From a checkpoint of a small rotation predictor: activation swiglu.
Rows from block 7 of a small rotation predictor, named by matrix and row number. Rows with one number within an expert belong to one neuron, the router's apart. Each number is 500 + 40 x the weight over its row's rms, rounded and kept within 0 to 999. All counts start at 0. Numbers have three digits each.
Before each expert's rows are labels from the 100 images, of 14976, where the router gives the expert most weight on average: "peak at" is the part of the image that holds the peak. Only what is clearly more common there than usual is listed. The data: photos of plants and fungi (iNaturalist). In brackets: how many of the 100, against the usual share in percent.
# router: router (model.blocks.7.mlp.router.weight, 8x256, trained with AdamW), inputs 0-127
# gate: expert gate (model.blocks.7.mlp.gate, 8x128x256), inputs 0-127
# up: expert up (model.blocks.7.mlp.up, 8x128x256), inputs 0-127
# down: expert down (model.blocks.7.mlp.down, 8x256x128, transposed), outputs 0-127

# expert 3
peak at: middle right (34 vs 12.5)
router.3:460486456506516529500444532533427523559517509582529557468466461474463523488538477496492467534484536467515463507442589451543521516522480523484493436469551542446531455485475462519502524515515388519578513510582514457493494462586530452447568537473555496443515493520580442508524526560540532494473498432517523531458542491463526492446550496472564552474447510528407455490521526499491458485472
gate.16:494444494511500509441515583520416464467445502529507469509410485502431459513544492510442558516550523463476504492560560474455511500512524496526475444552549520450425509488553575511556576529517533441424513516529498477387504463423518469502477535472521511540502505514531460520475550495525515420516411494488449447509517451569559483532555383472535492520514486563573511484490507463485516466524
up.16:491466500486510532449510580521434471466456502515498453513405507507425489510522496516442574522540499469470519504560534480461498539522525496485484421543566544446424512502550550524545580508548514420458499527524494500380491462425490454488472521465488512511530518504549462540466544527519526443505405486486469464513522448570571468525544386476543484535537476562563518498495483477492528474513
down.16:559537493529513455474553421583453527461479452514482504594475586537526541451480515542479510394529495579491486552449512504445513557449498471479438509520446530594550495501507503494459505527535511561490492481458476528491454513483470525518484482561525583506476546501531492473534472467535562517506484428497530460555496483413473458484467591460526589486550492473505430514554517524498560528428
gate.17:482473419496552537450467509518485502505451553532504470469517514565509531452450515541500481506539519517498521465504518476552454494509486430523571544565575531440448455550467520555447455561519489423469487540463492524528496429491489509522524509553432415497559554518520380516494559502591540463534457495461494475540430425456463515479535487523539536432474436481487502517479522478516428485533
up.17:562477501473494432519467518506506520496490444468511566504516448509459564508488525549547500478503465513494523545442496557467477508536457485481544517511516547532559510498455456396526480479528526624498519440573465428523436556538526571490480505486539508552438552595441508506584501454454568472498470563495442471449512490479556523552489475503496502527412585445476515444532452447498519521512
down.17:531473525446524458486507457441505456456418575483448452522597513516413478502529469518571499440498498503519493533571446518449413519527552565529459520544464599552501552505466470471540464556506475499461467416462552424494519495557537521509509467479491442502481498522515450560487462560488569485526487480509493443498534473469464521523500455459421552625420469507547500522514561523509529493458
gate.18:484501483595538564487551506605458568477487537499446475515529475544533528476428492503526517558552487454447502498498501564476500571517534530522514541493468494493485491517514510485470480569506454572486480489485555439550538462515505511505540506513491513534567528417515437529491485453488444543503526512437517486508499529480482524496592520466494503477543546492525533488502506378452537512487
up.18:526488516408458443520462519405528430531501461513572508513500544476480445505564513529480492437429478523572486515496479476528482447523481504479515466518501485509502478504495478507490494433486562451507527490484460519459493549498476475448467437463537503484424450590473548493499546521499528446473445495542495495464507475510562467523402442568513489521454462504494486529500515587523455488479
down.18:516532494524512468435491488498474459531481488508472567475528451548519558494453480563483497525461539455500465451412484505510419544466472448512525423517561588466475440528495552533512455551493518505473525493481511502549570409539496483472523480488547486489474502482528506506472538528479514499475502553575498513525477513471538432517463539533523574421548523449538409526538518500529489507503
gate.19:535470539569517542451522520463533595467569504517574449508492429481462534511499451549453466434497509548474532526483544480492457448470506501487523540494537532464570459479506495560505523495503538496416400484523531501533574486543513506480547485508577520503518512462520532527539482519556479457452482526576489480453493497481439476456571530416507532535499524487457554506520523491533533533452
up.19:523470540600517492464548505458540574506503489519517492526518489531498520451479444557447493439524508595472535508417575460534445425497500530503482487480536487495579479510527500566486493473547495475463475528512497556508519508519453552518501466515575501529481486474526512536508430494507495453522460524551467449499477451505474431457474536403485527489504490459453559546489533533516476515514
down.19:533425487453517517507495455504467481546478563522587490458443517493502429491457502494510450496462492418428524573499494502475586459481457458486522521539477472479504535437441420531502465613564426521494511598521546494446529468530482502482432497466472449518527532486504502469486516499474540489480466483471496471478527453484546544560413543483464528551534502510531548501482547546481501551557
gate.20:500484499489522368444568540538480526541412433531480498474431489506477507537483473465525470531489565455519484508455483506574461482508443482557486531512450562505504486477444478501483464436481469516539461496492473463444497502550523481474413505461550484474528473549428500446540460541539512442482468456520515559454529547488570487476539528526511404497519490518501488544401522484500498483440
up.20:489528490470506422486468523544484439518420499471514547449483425499536518494516573472554474511455500442476497491479478462597495480472464487477487538525464502540515491518535410544509461478435534554496420533490504475519602532509520447553469501464519463511476462517456512467449511543531530442487460460491502396471513486507518488513483478517470432535536466500526563495471534536494519501491
down.20:564458544483503481511573482477551479454459526521575469480474565484464531512505485481476450543392462491539514477534406468516533483534538520438510521543515490551505507451440516448523379549499528503489558464480547477465504517538509468481469452502524487506494503530496488486475523463496549572436513460542472509557484480587496496434475521452483489515414478492448526520431477458480525452415

# expert 2
peak at: bottom centre (34 vs 12.5)
router.2:487483433495450457524528409527578512551444548520524466524530482467504477540529499461481528441461508484561477462512549489496484502530516522416448519481560547519456472470482532534462474468485445507476568569543563542523510510454522477503519480564495476542482441461474551506448481497527546434475568486558427524540505475506422463476472524475529477483505519487619504498477462446527505561534
gate.16:549469526451484446513505488493519537493549506426465590526541451559495540529444540513461494539526515566455528503520527500470487567541490451430531485460575506549553429511535593500477500534535468511457490517516494446515543500518447507506508453520479505523516490490519526498508530462528471458490540474475456468497459496517455525498434519536483460508530491506488532531544515457488451493459
up.16:541460532459481458512470493470503569517534488409451559521546459577499541488437523510470496504506510552438533511523500507497486564543467484440509476485577496548531429533538570488511504514534470490479453497527476417502543487514467488485507455524486494531507496480511520479501501476544511450503541453455439509494442519544446534516415518490486448559514508505499511553528535476503462485476
down.16:531526436441479543515471498514526461451507465527503540447446496498585484514514459481503522509535463525517507423521508429520588436493576439503492450550452472580630476520509550497456513451479545503467545499473396456495541446461518467470472557486538456510498492523489485513489471473539516493494468493466436585449487512451550474496523436531511498524493529445529525543606512514476488459515
gate.17:476477489507542472486461535488557503482396510444546493508466551514492506549485558458505458486468494495429479564463483451475490506461517533495534487512551490528390440522582416525456517435421496472452504492524524515549531515579475464524465485549478565483468524585461518516458555539575510429540523468544472448590484535535524475563491515436516560494467515496541447495480522427503484489527
up.17:517512492467446508505537429517454508549598469539475518501540461500497517465503444530483553513541484482550495448555510549556486476553483510534482566527459508489623543485431597461516469572576486525559481510453464533455501486427507532457528509465523429504511487424508468499517437489425479559454478507459523557411503455453451520446553467549493452507506514507470555510525513548492482517471
down.17:556459499505450440527455532502465440577505450455515533485498452480541537439439416516572526514494459510577411518485437557491512483515422518497481486524439452523520508533516456472503547430532474514576474592495480522478557526505559452495423539524481493509494503587569469469566547540535522516479518473518519536519540522510493483535514516537499500564450519497483483502506440491535468533534
gate.18:437396473483507434459502491484488437496515488450530492514479470502572456498456546532448443507522462456475510392495440513473461579471532476515520529465435520499512459524488463431562538521465451574473491411511523464554528517464533522530533469487448479498447504497459554446473455544542579530476504523529486504604575480457512507475464455580519436483414492478494453512517449558534535506443
up.18:607593452515507512581500499524459560476523519538482531459532496480484502492508515462595514483487546550480555490513594471564501471512439566497504465519552486492501516461497513622485493520537509445531507528517472498435497464485453485499475529517534459515541462536538486542521560466458437470536517447496510510409509538551502454509528536447480556524552492527496507475516524444490437499562
down.18:487509529457466487498488527450506422473495507490594453551534525503512436477542506490460503504552490506516439509511504470503564453493449497526494524524487528495518475558542522522515530513490457539522518566516513484512449541516538511515423489455503538502539493475553453552539504435533481479502487535536519466506507377568594552499457514553505476468537488526548498490584476459498511519489
gate.19:548453502426477468505534505528524506531499513492405459521567479519487500564553485476482496448548537499559455532414402505506529510477525526483486514453494467463435523521488456506510525507551475447460473584485463564510510521508563473536517469516534552558457509533573521460540509496498598443580455394509464516484520513501454424563421465511532518541509362459519474430544535537490532500526
up.19:530435514460510431492501505531527522554497524488424496513544443559473516554524504482489492445535551513522497551451391533521555487460545505486512503453465466450432466489517491520515519497563480439473465530478458496538483503517592473550539518540503550518420479540537493481530489478480555435562479444535475534491521499505452414532437502524522487523487407440525495398552558530451547517510
down.19:533526488471548494546483549570519480562526604493583490479567485466552492500510424527492450531535560448523480439434524426439546479497500461484514446527454513539507488524516494503501507522466535466572477524468449459396451494524482560472456565394533496546522508437486534547518467526521546464490465481502527499517511513474543562454504513529454514462572557513492467509452482500541403563409
gate.20:502488542457519516506522521477499537542539532545550374535473506466495535540569515509563515449510490498474513595432457464529579544591487494491468520504550493492456473442511487505512472526503514455448492473572533466482489540505525608494485495452457438469542463595468541537438431458496510527584504554516500526444514497468474427446477538486536427492565540499426474471562489473514455538515
up.20:506458501569496508425502443590508514488439528510492606482497454528465479472403498471497478546525494510531481471568533534482489467506538510557506478479439480458529519483495548532528557501487456530569461516449526480482460504478503465486515471498548558512484570411484479527571516522474537420407499423498506446639498437540549521487551480482518616494444451533575549500453482521514592488459
down.20:534484472537468464532472560488480533464540511523428492527477527454546427518503440527483477555616508488504494410500457528493531588464472547515494515523468493535476502502491448442538563519478448505531509579540499493554496552463485552500490515568517570554488471508502485517568543473487571509502549452461510486533492558483473464418421536492494444533514409397436541426549480523511450507519

# expert 1
peak at: middle left (46 vs 12.5)
router.1:542493511507437549521509468474463476407535478521505502428440506449547488491412510567575504455539574476489479515415462479552456456472459467501497469465544525410487483494584521463613487542504521484506483504468593560505488473494482492487431437499497475531521536468454485517446456495531552458488508457433493446537469512503559545563478472459508484486505491616470565513520531561534486464509
gate.16:531555548517484542445507500490528464500487515488554535527592467515529508527465485527579503485548551500537506516480487582515487475527536511473506456455522537460546527571501481542545481454527504495490481500481500537433475587558467499481468490528469434455560495483519504427563511458433611455571438465513495479517560534505464492549486475433501499537466460556573507490505431538505452508489
up.16:496465425481483503508511518517476534526475478534482465530389511502499508458534480499433463542477422494451508519502514410508517520420477465532497498535462468523419500494500476480457476527492462506513541525476514495533500396430530503519534535449546581587479530536493479599416514529546406535423518495529456566510433451471503450484484559565483505472495521484418481495473561479442558480534
down.16:591521469566488517519510557498564491425528431437555494523493469518568488547495485416491504523530551533496500539454426550530563480497513495504478499496408411464422531455482570467550462496478512436516502530504490518460506464462518529507526514505584549514495539483469491445509464477520429448538482430480507502539581514590489542497424478547474532546452520554454582526470491455500461513491
gate.17:465455536449479490543546511473539461507513469424494471482480454474554541532521470531520462470502570474463570465411515473436529486527492481517436559472550556498498533576486534470420507481496426533537484462504487527558394472471558457498539528519520548513585470450543488501493476517539516485548463489470475439528445501528437510473399503441525487552524513460456547470562525474483445530499
up.17:537462487485466464489512516540507468481627543509503407542509401521549546494503523511523490562471548502535543455468492529507543559529462492493517523489476449520488509523467465434480501545486519529480486529447527555505484522460516509441490543511459481494531510454588468429538490478457513493484513581533408578482466499511437496468460481462511527530483503524474510465492484448454480447459
down.17:470530552539557461489560505506494485533497514464443491467469462541463530519493471552488531528427504466587369503441457418443511514480522497574496493537508564541465455501492467425483456482483476467432512581473516546489520496419503438425476512450449469533519445390426465578524502598507546483479462502503550473461573494523442464509489472462532522437499568507476449505474475480507572504471
gate.18:502467456533528504481442537503471549495442489502517562529491450612508444491560424532470457547528562518552468547548483518461521525491496544469504519460561496510444391417528545505527482515501595476519446543514515512472442434471499518463532447548569519472533496536490461518526483521526556584459507419425473507492538485411460490559534476522470451480528544523465480511481509467540528480538
up.18:520490460568546548522442523535482542546489486445512510523548482587519477518543457527467469555544557475487529532567473565490546535495521524463535549478599501511489425432571510492497479483494604531525439491480515507470421456469519501492526428556592504435486525559523429532519470551526580598461489460440483459492477500414478500559510538531490442470541535552468473526529528467539511476540
down.18:508549508470556472497512534467564474461463529562503532565465535471538468519488431496551515511479511447473478600549444501552527494454475475488471414451450503532438615520509502517456536513493495498544527608474473511487403470446489513526582502435489482481501482461534533473507557493567565439524572593506515437467483511527502400537502470509517495542520476478512511474466497470488510483441
gate.19:483451479500531456518427460511524495449500489512543505420419425479474484495433490470429510518470507516499477485542548440535502475436456453477559501512500574473455491504541572505543502485499463534556528454474553500488462517478497455547475519544506505434517478455453547480541435483527506547429458467448420474548508492486509443462528529488545560510551510475509438505533465545503447529495
up.19:490454461434489447535471439526517499490474519498530416420487460543479514513421470501491503486459512462491471492529564490454608484436466475597526513517494540520428477474512555489530508513544467476608512481487526517492519493541467434487461542509498503458490478491476561505548404524536469507463524470474463473504509487484484432446540506479535584486526502519548477518486477506509460467459
down.19:512564524478530525550464506491471478513488493509457455516583482465471421565483471484483481595505517523543519544526553510447499476516482441551542441455519467484509488478486467462454482346514536501488507495469488493466551472494534506475572392470483518478567499501449498464539471524482495504412494469521489535546524482523594514519417481531571494426476462515564580477508461545564494521480
gate.20:463462466464488521478541504477431479524523477530498460535505503531497465481462449493505504482503520494452578551587524538537521544482507556549441444447478538455491478566464495536543521456476580494471569448469472549505518487571529418519451515542458495473474482521453537457507472524493459469485516496456545482487542485495506489500520466544536459523492553512538519540438497536494497600471
up.20:554543519488490453492479523488471514504432475469487495463502468542456494532533489537445474540571501480520518423517472513503461419463476543564507553551579526531526508471444485472509496477515586536452475499491532494526464459480511504451440544478453501544501476491541481435588507473602512474571487474489505491537536473510404448525483458504505543546473433474507530502504442559505506426498
down.20:576521450459458497491545541482462416484543529537524557468519565437467493518571463450541517512489426467488555479458502545522444478505524507523453462533533540512512508494493414537439405530459469524514510536573474481568501478467575473467505516526439486498498443568522487525434507427475460430441510543444490560418576505534525554570464458443517509488490488479544516524497492506458522495515