Rows from expert 1 of block 7, named by matrix and row number. Rows with one number belong to one neuron. Each number is 128 + 32 x the weight over its row's rms, rounded and kept within 0 to 255. All counts start at 0. Numbers have three digits each. After the name is the row's rms in percent of the matrix's.
# gate: expert gate (model.blocks.7.mlp.gate, 8x128x256), inputs 0-127
# up: expert up (model.blocks.7.mlp.up, 8x128x256), inputs 0-127
# down: expert down (model.blocks.7.mlp.down, 8x256x128, transposed), outputs 0-127
gate.57 097:144115153102111094114141109113144136146167073136156110133135067129064110118109150133137098104085113075213138160116137105138151131097116135128099171176146132073118096118160106175130120058141096182068091097104089129173134165109114135149126119116106116137143087143105097157090099127133101185084148110138105132103170116106119089100120132045072216057110123155092172116110104210174134096124
up.57 098:168094145149171106078128083100144129125151074155129102076089086132039148171113133141097120126096117143146124112138128116167122141128188177094119166165136116138113103093121133138103112085144077151077132136119062084159148157070141127151119147185145156185116106138069096150128072152094135184092153113170140117109162105102125105095083094133071225082130137126119171162137170171112098135128
down.57 101:144139152141133132100100127113120080107138162119222130122140147152126117105082090135100095129144146206090136123151119153136143120108152104063132153126142105110097209108101110162108112082161135136107127173097183109134149114164185152180151102175112190070127143126081209116129158112070137178097092147107107121143152142106101159043069129099132168123136134099106142107147124102095136086169
gate.58 104:176096133209141137161113214180137159064097122077140134169104159102108122166144170162144093206114073131099093081099119114157111108119113119142171166148155115096096163099122129151090154104115075150111123155142107127159067116082122134117170155097139142126184187115080139116109132127192160179123074163119130097102133108134084180160145136072202106138158122109081111123125106114133125116099
up.58 103:175106115180108122124086217184140183088096124120175114196116126120106142152172190137134105186117106121103083112117114106157092137142122097166160181128158102103120162121114167139119162080112074121090133143128115129160072140101108148100185157099128150117156180134118155101099169147173130207113020157144129078142101094103113160150138148066172113114174115087105121119106118147147146124087
down.58 101:115127080072120154117066122110134121069164106183125110136155101134083144168114123099176074137088127122147116128170147110091152117105089099173136087099118100092099082147099143148114138117139142083151156138063183051132099097126145166137152123134142224073167107120127158111220136114138142147141165073056119096144124140093087082145113096135171136055152183193121152093114083151136140186091
gate.59 093:074064104116034110097146097149129080169156121126149119114122101061082069131113109142132126153099088201116045149151186126129158108097127124139132103145095156087161152125131138139125098142143190150163128099141145177139155101098120114089117114188098124162124114161103152127176060161099158092141112102115099139107092165112155172082157169098171114153161124105089072113191109108220119133146
up.59 093:116150087146084064142110127105125108204112110108116139094069159114117105132177072182087131131125162102096000085157091152174150095103132120088109139176120100132161144078196200146147121136139141104084108108084168152220142134121100168158142151175127179095142109161102152125117105140105107099139124142141129198128098159108140157132084165125143139078101154061187059164117107113150144142134
down.59 095:130127105087122110139145092154125125117167117130073067106172124156115165108171112081147129184157140173134081157143158081104160112203076128163094147078179169101135144105172091121101105174073117172131083131079132145153139182216170162125137171172194170112168080126091135142066118173111101088098156096110099107132170150081102195145096102115137108120142129137076168177144132120120099113152
gate.60 099:053180115098119169132171145095151126179100092078144132151143100123130117148124116201130084122117091153103148113159163119103135127169147138070130165134108147133185092155130125103179171147136127157064074085113121161134193147116171129164146117146121090154149142147144123160101091139151117161052102182166193174175124140101174111089040120124097185155161120163164107146104113204079082112145
up.60 099:117106130119125123082104152167142069105113151103103113114066126112151167171137035065045129120148135132086065126076072163113133158123079120139118140131090109158075087135148100142128062082142075107235156119168107159117127094109156143175127118124172158158082170089203148088100147106082126138095103092119105236098143125145108124154103121070116091047074110126142126114122097116120078124093
down.60 105:070125176160129149078118123177092188137104164086165127111173142078116143147110177123119170147089100093135123146173143161110149141155126115197098167121215137163104070146140078109090113142136103116133134159201122068121157199108188138118162168075137145120164099144130154096135166172111098100116135147106129110141100116148157112108151133171110114082159169155154141117191105121133145117182
gate.61 105:116163128197124180123117112157131127111123138168128125145116015129136125103139127136095168118153234141173091152171136124121145116118180109106099119131140124131155066157143158147163130148152081095086189105141147223084106107170118180092127138166092158135123131145133051038092119129130133125073125161137099132149138126054207109134194159114142135138164123159108157160078145117124131132170
up.61 104:147104146061129070163111136075143113165143083124150116146151215124120120142130146111184140144090031122084158123092102141131120132124063156127125150123094149137098197098130120111070118088095159184184103138104128035206180149097148087177119105096147087143122141152154189205185089134138102119171133110123143138112119108199070129134083106116147142119081125086148109117183087109137138125079
down.61 109:145110194094117129091101140068140081138142109122129075117118133108114118098124158076154119120120115105108068097129164050028128172115131119081165164086109122133151132033219146115071175139130157144067142114156123142167134087117189119138130159132131105146123114075139117104153109093091106121151099162086117134209132111115145128131091081114131140185125098168095137122138121125147130125158
gate.62 105:156143097078115087088161102121097177142167067093170136110125161118093138117120131151107113098146152151207138146057146122081155092124079151158117172122103137057141113103098115106164101104177132086132143173115139118132127104119116135120131134155104128148169181115119103197130172094142138126200116102131148083109124116126128159139155059134125093136109027137107111072114109172148100074175
up.62 104:183108095121095103151144117173076108120125141119156182088099165144164135177105158127127129117137157093154140158101130129107155107099131104164156166103074144082184105051115093137161142111173137130102158097105145132099160131187139148120129122108108136141164157164124109110107121074151105139174107118105163094085123175158133127155116080088121118097113162132111176096136140185137130055111
down.62 094:136146141122113110119103136126146059138116132149076141101101173164087173147113123156085125120179078157064121101117098115129103159134130075090166161110151126152083099166209156095117089083136127118197146099106134080147091097103155115117063134135139117104086097160086086190149191113139103136104135170126156071084144130110094117158161078203130170173097110105118065125144144140125120123067
gate.63 093:106114095082087187120072142108132143105119080129125124156113122109127137093139078149197099128088161060126123108110071210117159132163126118066138117120168168146097151147050065132114085140167154106109168187111099175108124133113173085160107106162096072139110109196096129161138138131093136104118127175178094083105102097163153141113114198115102168157166146043109110124089181078112149096173
up.63 094:202141135095154122133147171154159152138141152119159136114131161173131129140141147079066070085142161129110100153133130114106086164101109138098144140095147114153168119105182126141136150110177102077089201080082137101136139086128098146086117115097160149152112115061137132081179114135161120103167136126096179134159162129071164155108086106177199109112121128174141112117150141177131125157134
down.63 101:066128099142120116103115105108128082104100123153125103131146145126089080179157109102142139138158090199110121139178124137119189191049075194103082059112105126120113046180197150145144095086144127095116187079144090147113104111187126073089066094109109159120165180123125126083155145121100135133129171063139104144158126082106179116119158118126104107148130126161119157154075135104186108116148
gate.64 100:169100138167124071111089085074169105070106131075157092185104137132140138099091139120106109127202095164172172129131089141176115140118154145066160092197123126156159144122077168121145155110140084146141152132135138149115117169113132128152098106105123160120104119200128088113114151056126134105099160123083131054149118122167148167153079114124112148070219116155096107142163150103151131102145
up.64 100:103122149090141159124142179140102122132152118180108153105180110146105144114184115109121166150094145137071072124167207126085125119157107101190113139065109089082123144140180096118127125157120144110112081111129091124148162120129103093158155156189141160133115132095178175120138142203125123139111130124169175172112089102133117138112154161124171145148070177124151143077109118090104124151105
down.64 100:135116162112146083071123112134148115079140107092030101100122200165170216143135141141152098140112085123097165082131112196126206135150120072099062151104099140174164134114131126147090202096133152165135137132082196147148164142113124128174088147096094102097141187177108145147140103172144135121116178181128143110107104096175121136120134133179145149181142123081151085105119167106146121108126
gate.65 097:115163143119116139161143159109135126162148157123172112126143076091087126123122142120181105117107083145134128115163089117104148151110134164130106144145175137181148163137137135132091122159122116122140154177074148170148155109092169102186067145129099158124130114064168138083146088127155146103123122161142144157151056133123100101107114140120106104092109089091050121153173146079171128136090
up.65 096:154127153099139143075116107107186094100140112119140131062157094097096111095146106101099076091137099125140126202158132153116123139084152112133119133114162157114148139153116060191141099129198100148124119100127148098126158148144130134130098108171095139101076040141132054117095149119187113124087085125149114177149145185162168148151140087082169169173165098161098108126086135115125136138091
down.65 095:150131150153164118123102124128084179135161122163152127150094109083100119054132103102101147096131121110143185184080071087172155140148141121124167178163168131115187125143130164123133113087140181221158119082154097133135092140139177153146146110201161177192095161141073136102112075076162168157127151158165124117112146115152117188163103084149147110125077156120119145086108166145152126137095
gate.66 095:124122096086126174120063154169107098187109088154110093123084172107131131063145146108128131159123164085120114093157103122081145157125100136166098091100141118114145163119193118131138123095109193159089065153117158094071195120149107138109100139089132143118132182119116121214121109122122094120148139148158097170180080138132063142087154110111133142108133079118170096109121140184132076155148
up.66 098:093072147101140153137078165141102119173129126139170095158081184132144104095137177109102110156102133111127080054101097116108146140118097141160154089065099066105141133149222146115142118085098159117149092178125131125072125109129124126105101140092178182139140096121154138195148067121126064136125104132106129127152109105129093098153146148066160133132129082127198088133104138122092103145133
down.66 095:120171180153079113104112125143106110133149159088121145136129138091143071122109123137172143107093153100138178152198114100116164109117087124071119072078125127081175160117150136109113177151144167079082125052145155110136085099113109130082191140223109135095103099150143079126152149119158141100131106072103087126104152127151160146135178154143158143129122080060083114126088074125122058152088
gate.67 102:162112157126166090106106143110143173126140153120116145152096126146090080123129077112080148141172141138173054162090192136133093116088083111141127107162140100087102094105082138122110144099133126055072137204098155098146131112096132143122080051046055156126136138142095124166116149131142139136153124163097166126098148085084151142165112061140134154116079085073149126131103113133139180159104
up.67 101:139126114071162150103117144105121131135173121119090145189145142139061086129098129190090150101143199155144097113124180130146096128124052126114171113076092090124139082111034077097117144107122098168121110160126115109095116114145150140155095105072046121153112157120146160153077121176122121162151099086134155184084147142097131156185147070167128106162128111075124119154132092134147123169118
down.67 100:079098166153078081093139104131065143159144051105139169090107177130129124144161153143128103123173099083140110103138084112162142032101164147127126148160150127110170082122110179110108177142125124116105110140113140115178146122097197165122110092114106113175125163110138146174148071123116085105126126154091130154133130204148127073121167123208142133178102108132120159080122135094117057148237
gate.68 101:175117130137109119159153132133128097125126152173092174147110139151196102143159142145158107113111175141152143113120137129203149024130141117135142175126105139184095155124128044090158148182119091117115103210144150118123105102163063144082119148138158153094195141152118048155095120133145151072165106127147161130113143100127134094158180148136150167130138140114091171132160115127212195139153
up.68 101:104075180087102111139078181132128117134133179113139099110105104117116143110144153105143151077123152123133144116098136148146150183105133131116132119099172127218104153165097126123111130105173127082101162098135143086130075101109159097131128159152068154200117079076090145116211082125140104157098096152070141154148180137136094139122159136145154138116140161148147104154114062087131096208137
down.68 098:155079137133151133120052126097116201157180113146165143198097155159144109086131145132178164125131085151077124118107138136169152148105110127182121155071083131132174140128128126106150151125123119181155129197093170095066050100118218099079140141077163180127153154125158146140096171143147121139124094160122137059126120148097133148108093083184100079101157174156138114116131129090135132151094
gate.69 104:140167165121133120142161167108172165215088140102122113152130141155120142100135079149152123103159106146159160180057130100138169134129125152121113133126129146081075117092112071128128078161166145144153111202114108156135139126120151133100119136161184091111163141140075132135118170144163122109121103158149082098094079130171116118155145107099172100140045130169072126139151121144123103111088
up.69 105:123102075124128121100110064134090061064171117153151154092115101100138132158135130124096153143090121097104082079190135148132106082173137083151128147133105113189174136135157162102142153105104105106117145046172150094158116116151095123140127112118108165143104117135173108099104087103066155131129179100113167197164167115098153169131142155169111173150215132092195139148120156119156152144140
down.69 107:119120110158085115179169138122112068123082152136079123121129172148107122142153154135086099137102136146130177142129082151164190108163149152142109156154079183093163136137053098106170148071101142127164089139165140107071050144129166152052112204090106085078103109118126085116125098126138133104113152130093163088120089145121155162084099084087102139094116088179091167155117162163148129146121
gate.70 103:137141122188121182133123133165124153106165159148112095143040179136102142154107207126164079118091109168104078118057114133162129109090120076117149131115135119190133127113183070178100097138146170133128119149108133078164171143091146140138084172126074132032057188130078100068162119086140135138084157123109112128099136177142141151103124108126157129117061117114142112087117152115140150173180
up.70 105:100124118186135170143120158204125120104177151124093095170050135126106136146131187149151060081089131138103082113072130125167110107093110069122136152133100123155121109089163064154126122149155164119141108107101116079167145115068125135122080143108056139047060185137101096083128092074130126133089206137087115131102132160152120168100127109135139105109061132117139123095124115132135154159170
down.70 101:173179135134117078138120097160136121106149152085113197161134104157155080165138169126136103130167063124130166128124139144100158076113128132139132152111108093110154081105065140139083156145147150104111126192143147147123096115085078141153138104183134107154115106118143082126210156133094092141180113093155141124055155037180107138087128138045206108150162082151150186143134119093109140153153
gate.71 100:100137103128156140124098157111154100076143151137068155147130075155152078121079203123136109091121093174174125103138154143104119130159130118189104048135205160116111110161148108147132153129080140126117149083152119102175125127115132155124094114109164108088112153093121150142156157157137102077106152060105150149184079182120085139106083121153130108091063098181146157125150190117094117122150
up.71 100:125144127126115104100164154161161157102109185134128133143092131143152135111120172132139079110153105169163071077145121127147136137128144116189146049104176145107128126160146139180152147154070121108102185102119088123174138129098128181104093111169104111101065143111126130115162181150120104120105197065124122121166124185130106124161113082132155096135082149112134142093144180066066108085152
down.71 101:090166165155108121086112109120136094129128139156089119180120144111115145162120203162190120119230099159164119112180117193155051110087110110115111129157104129184139125140102173153087114142086135134132162121092115129086159093155159093098136161157126203148132124167144120097157095152123104157138112119135108122141118099122141084083063218138147111117153111182154182151127056141121176111142
gate.72 088:143102148093200158105124130102103136124153164156094144127121143098124059099124117120034102110131118102146126164104091095173079181162146117100126131125115150137122111142088132111171176135106139113097096126096108070144137199064086131117107131128127142095143159096095162120180148118115065126145082058145183098190115107074125156118182142144085174138163130162130199131097160099124153095149
up.72 087:114170132176070098109116103102167103140135104115158143100132067142105208178134131157195127109127141150117133096127167160072184073103170132158116131097164120115133151132165102175078093128162132164115141118152156158118111078184188113113148167124115109126139121174168089160123096141122167155076168192109117173071174142195143105140077099110214129125110117102144071107132122181141064166124
down.72 093:165092177113148075120089109149192096139124113148182148171179121135112106135116160176159091138205093152121065089120099141111162154149124117116120131132149074116110166123159105139118070210104083185181129127072158128139098142097128127110192108119103179145165154121091139170122129159202079149132151098112135084157087114097144130176117097124105098190119181097183164091119093098144104121082
gate.73 099:152078161151098168093130095125166109092128120091097066059117113139152202089094135124091128141159134130072122129151107104088132189115102166126136179104118177176111151149146069124116201118127133054126106120165173121083184146137172137125112107146098103068070109142072142186152130121133167171099151093143183102159131163083156056094106082181138075102125200113153136132085124124131199118102
up.73 099:120174094149140121140141125126108155143131160152150159189130087118085071159157079192136128099104118117136123133061158150163127066137150098148116097140141079055149131080101163131098056115099094171129103135082118170178100124124110141125127126122135134173166133118198152075106139141149074113159096140123087175098112078178096191160127182094101186170116029115112113117169132141120088161139
down.73 102:112157180049126105130210114118109181114099141133076123204114157101137110086141154074124121123108129139121107110080135104099137164170133120173110164080126106142154107118076152139087101166092140130182128129093131136083144063135181083148120100110077159115086109128127069137107084135147111135126109110103168194145137180166156134136188106154178114141139110097121139095115156171076171139143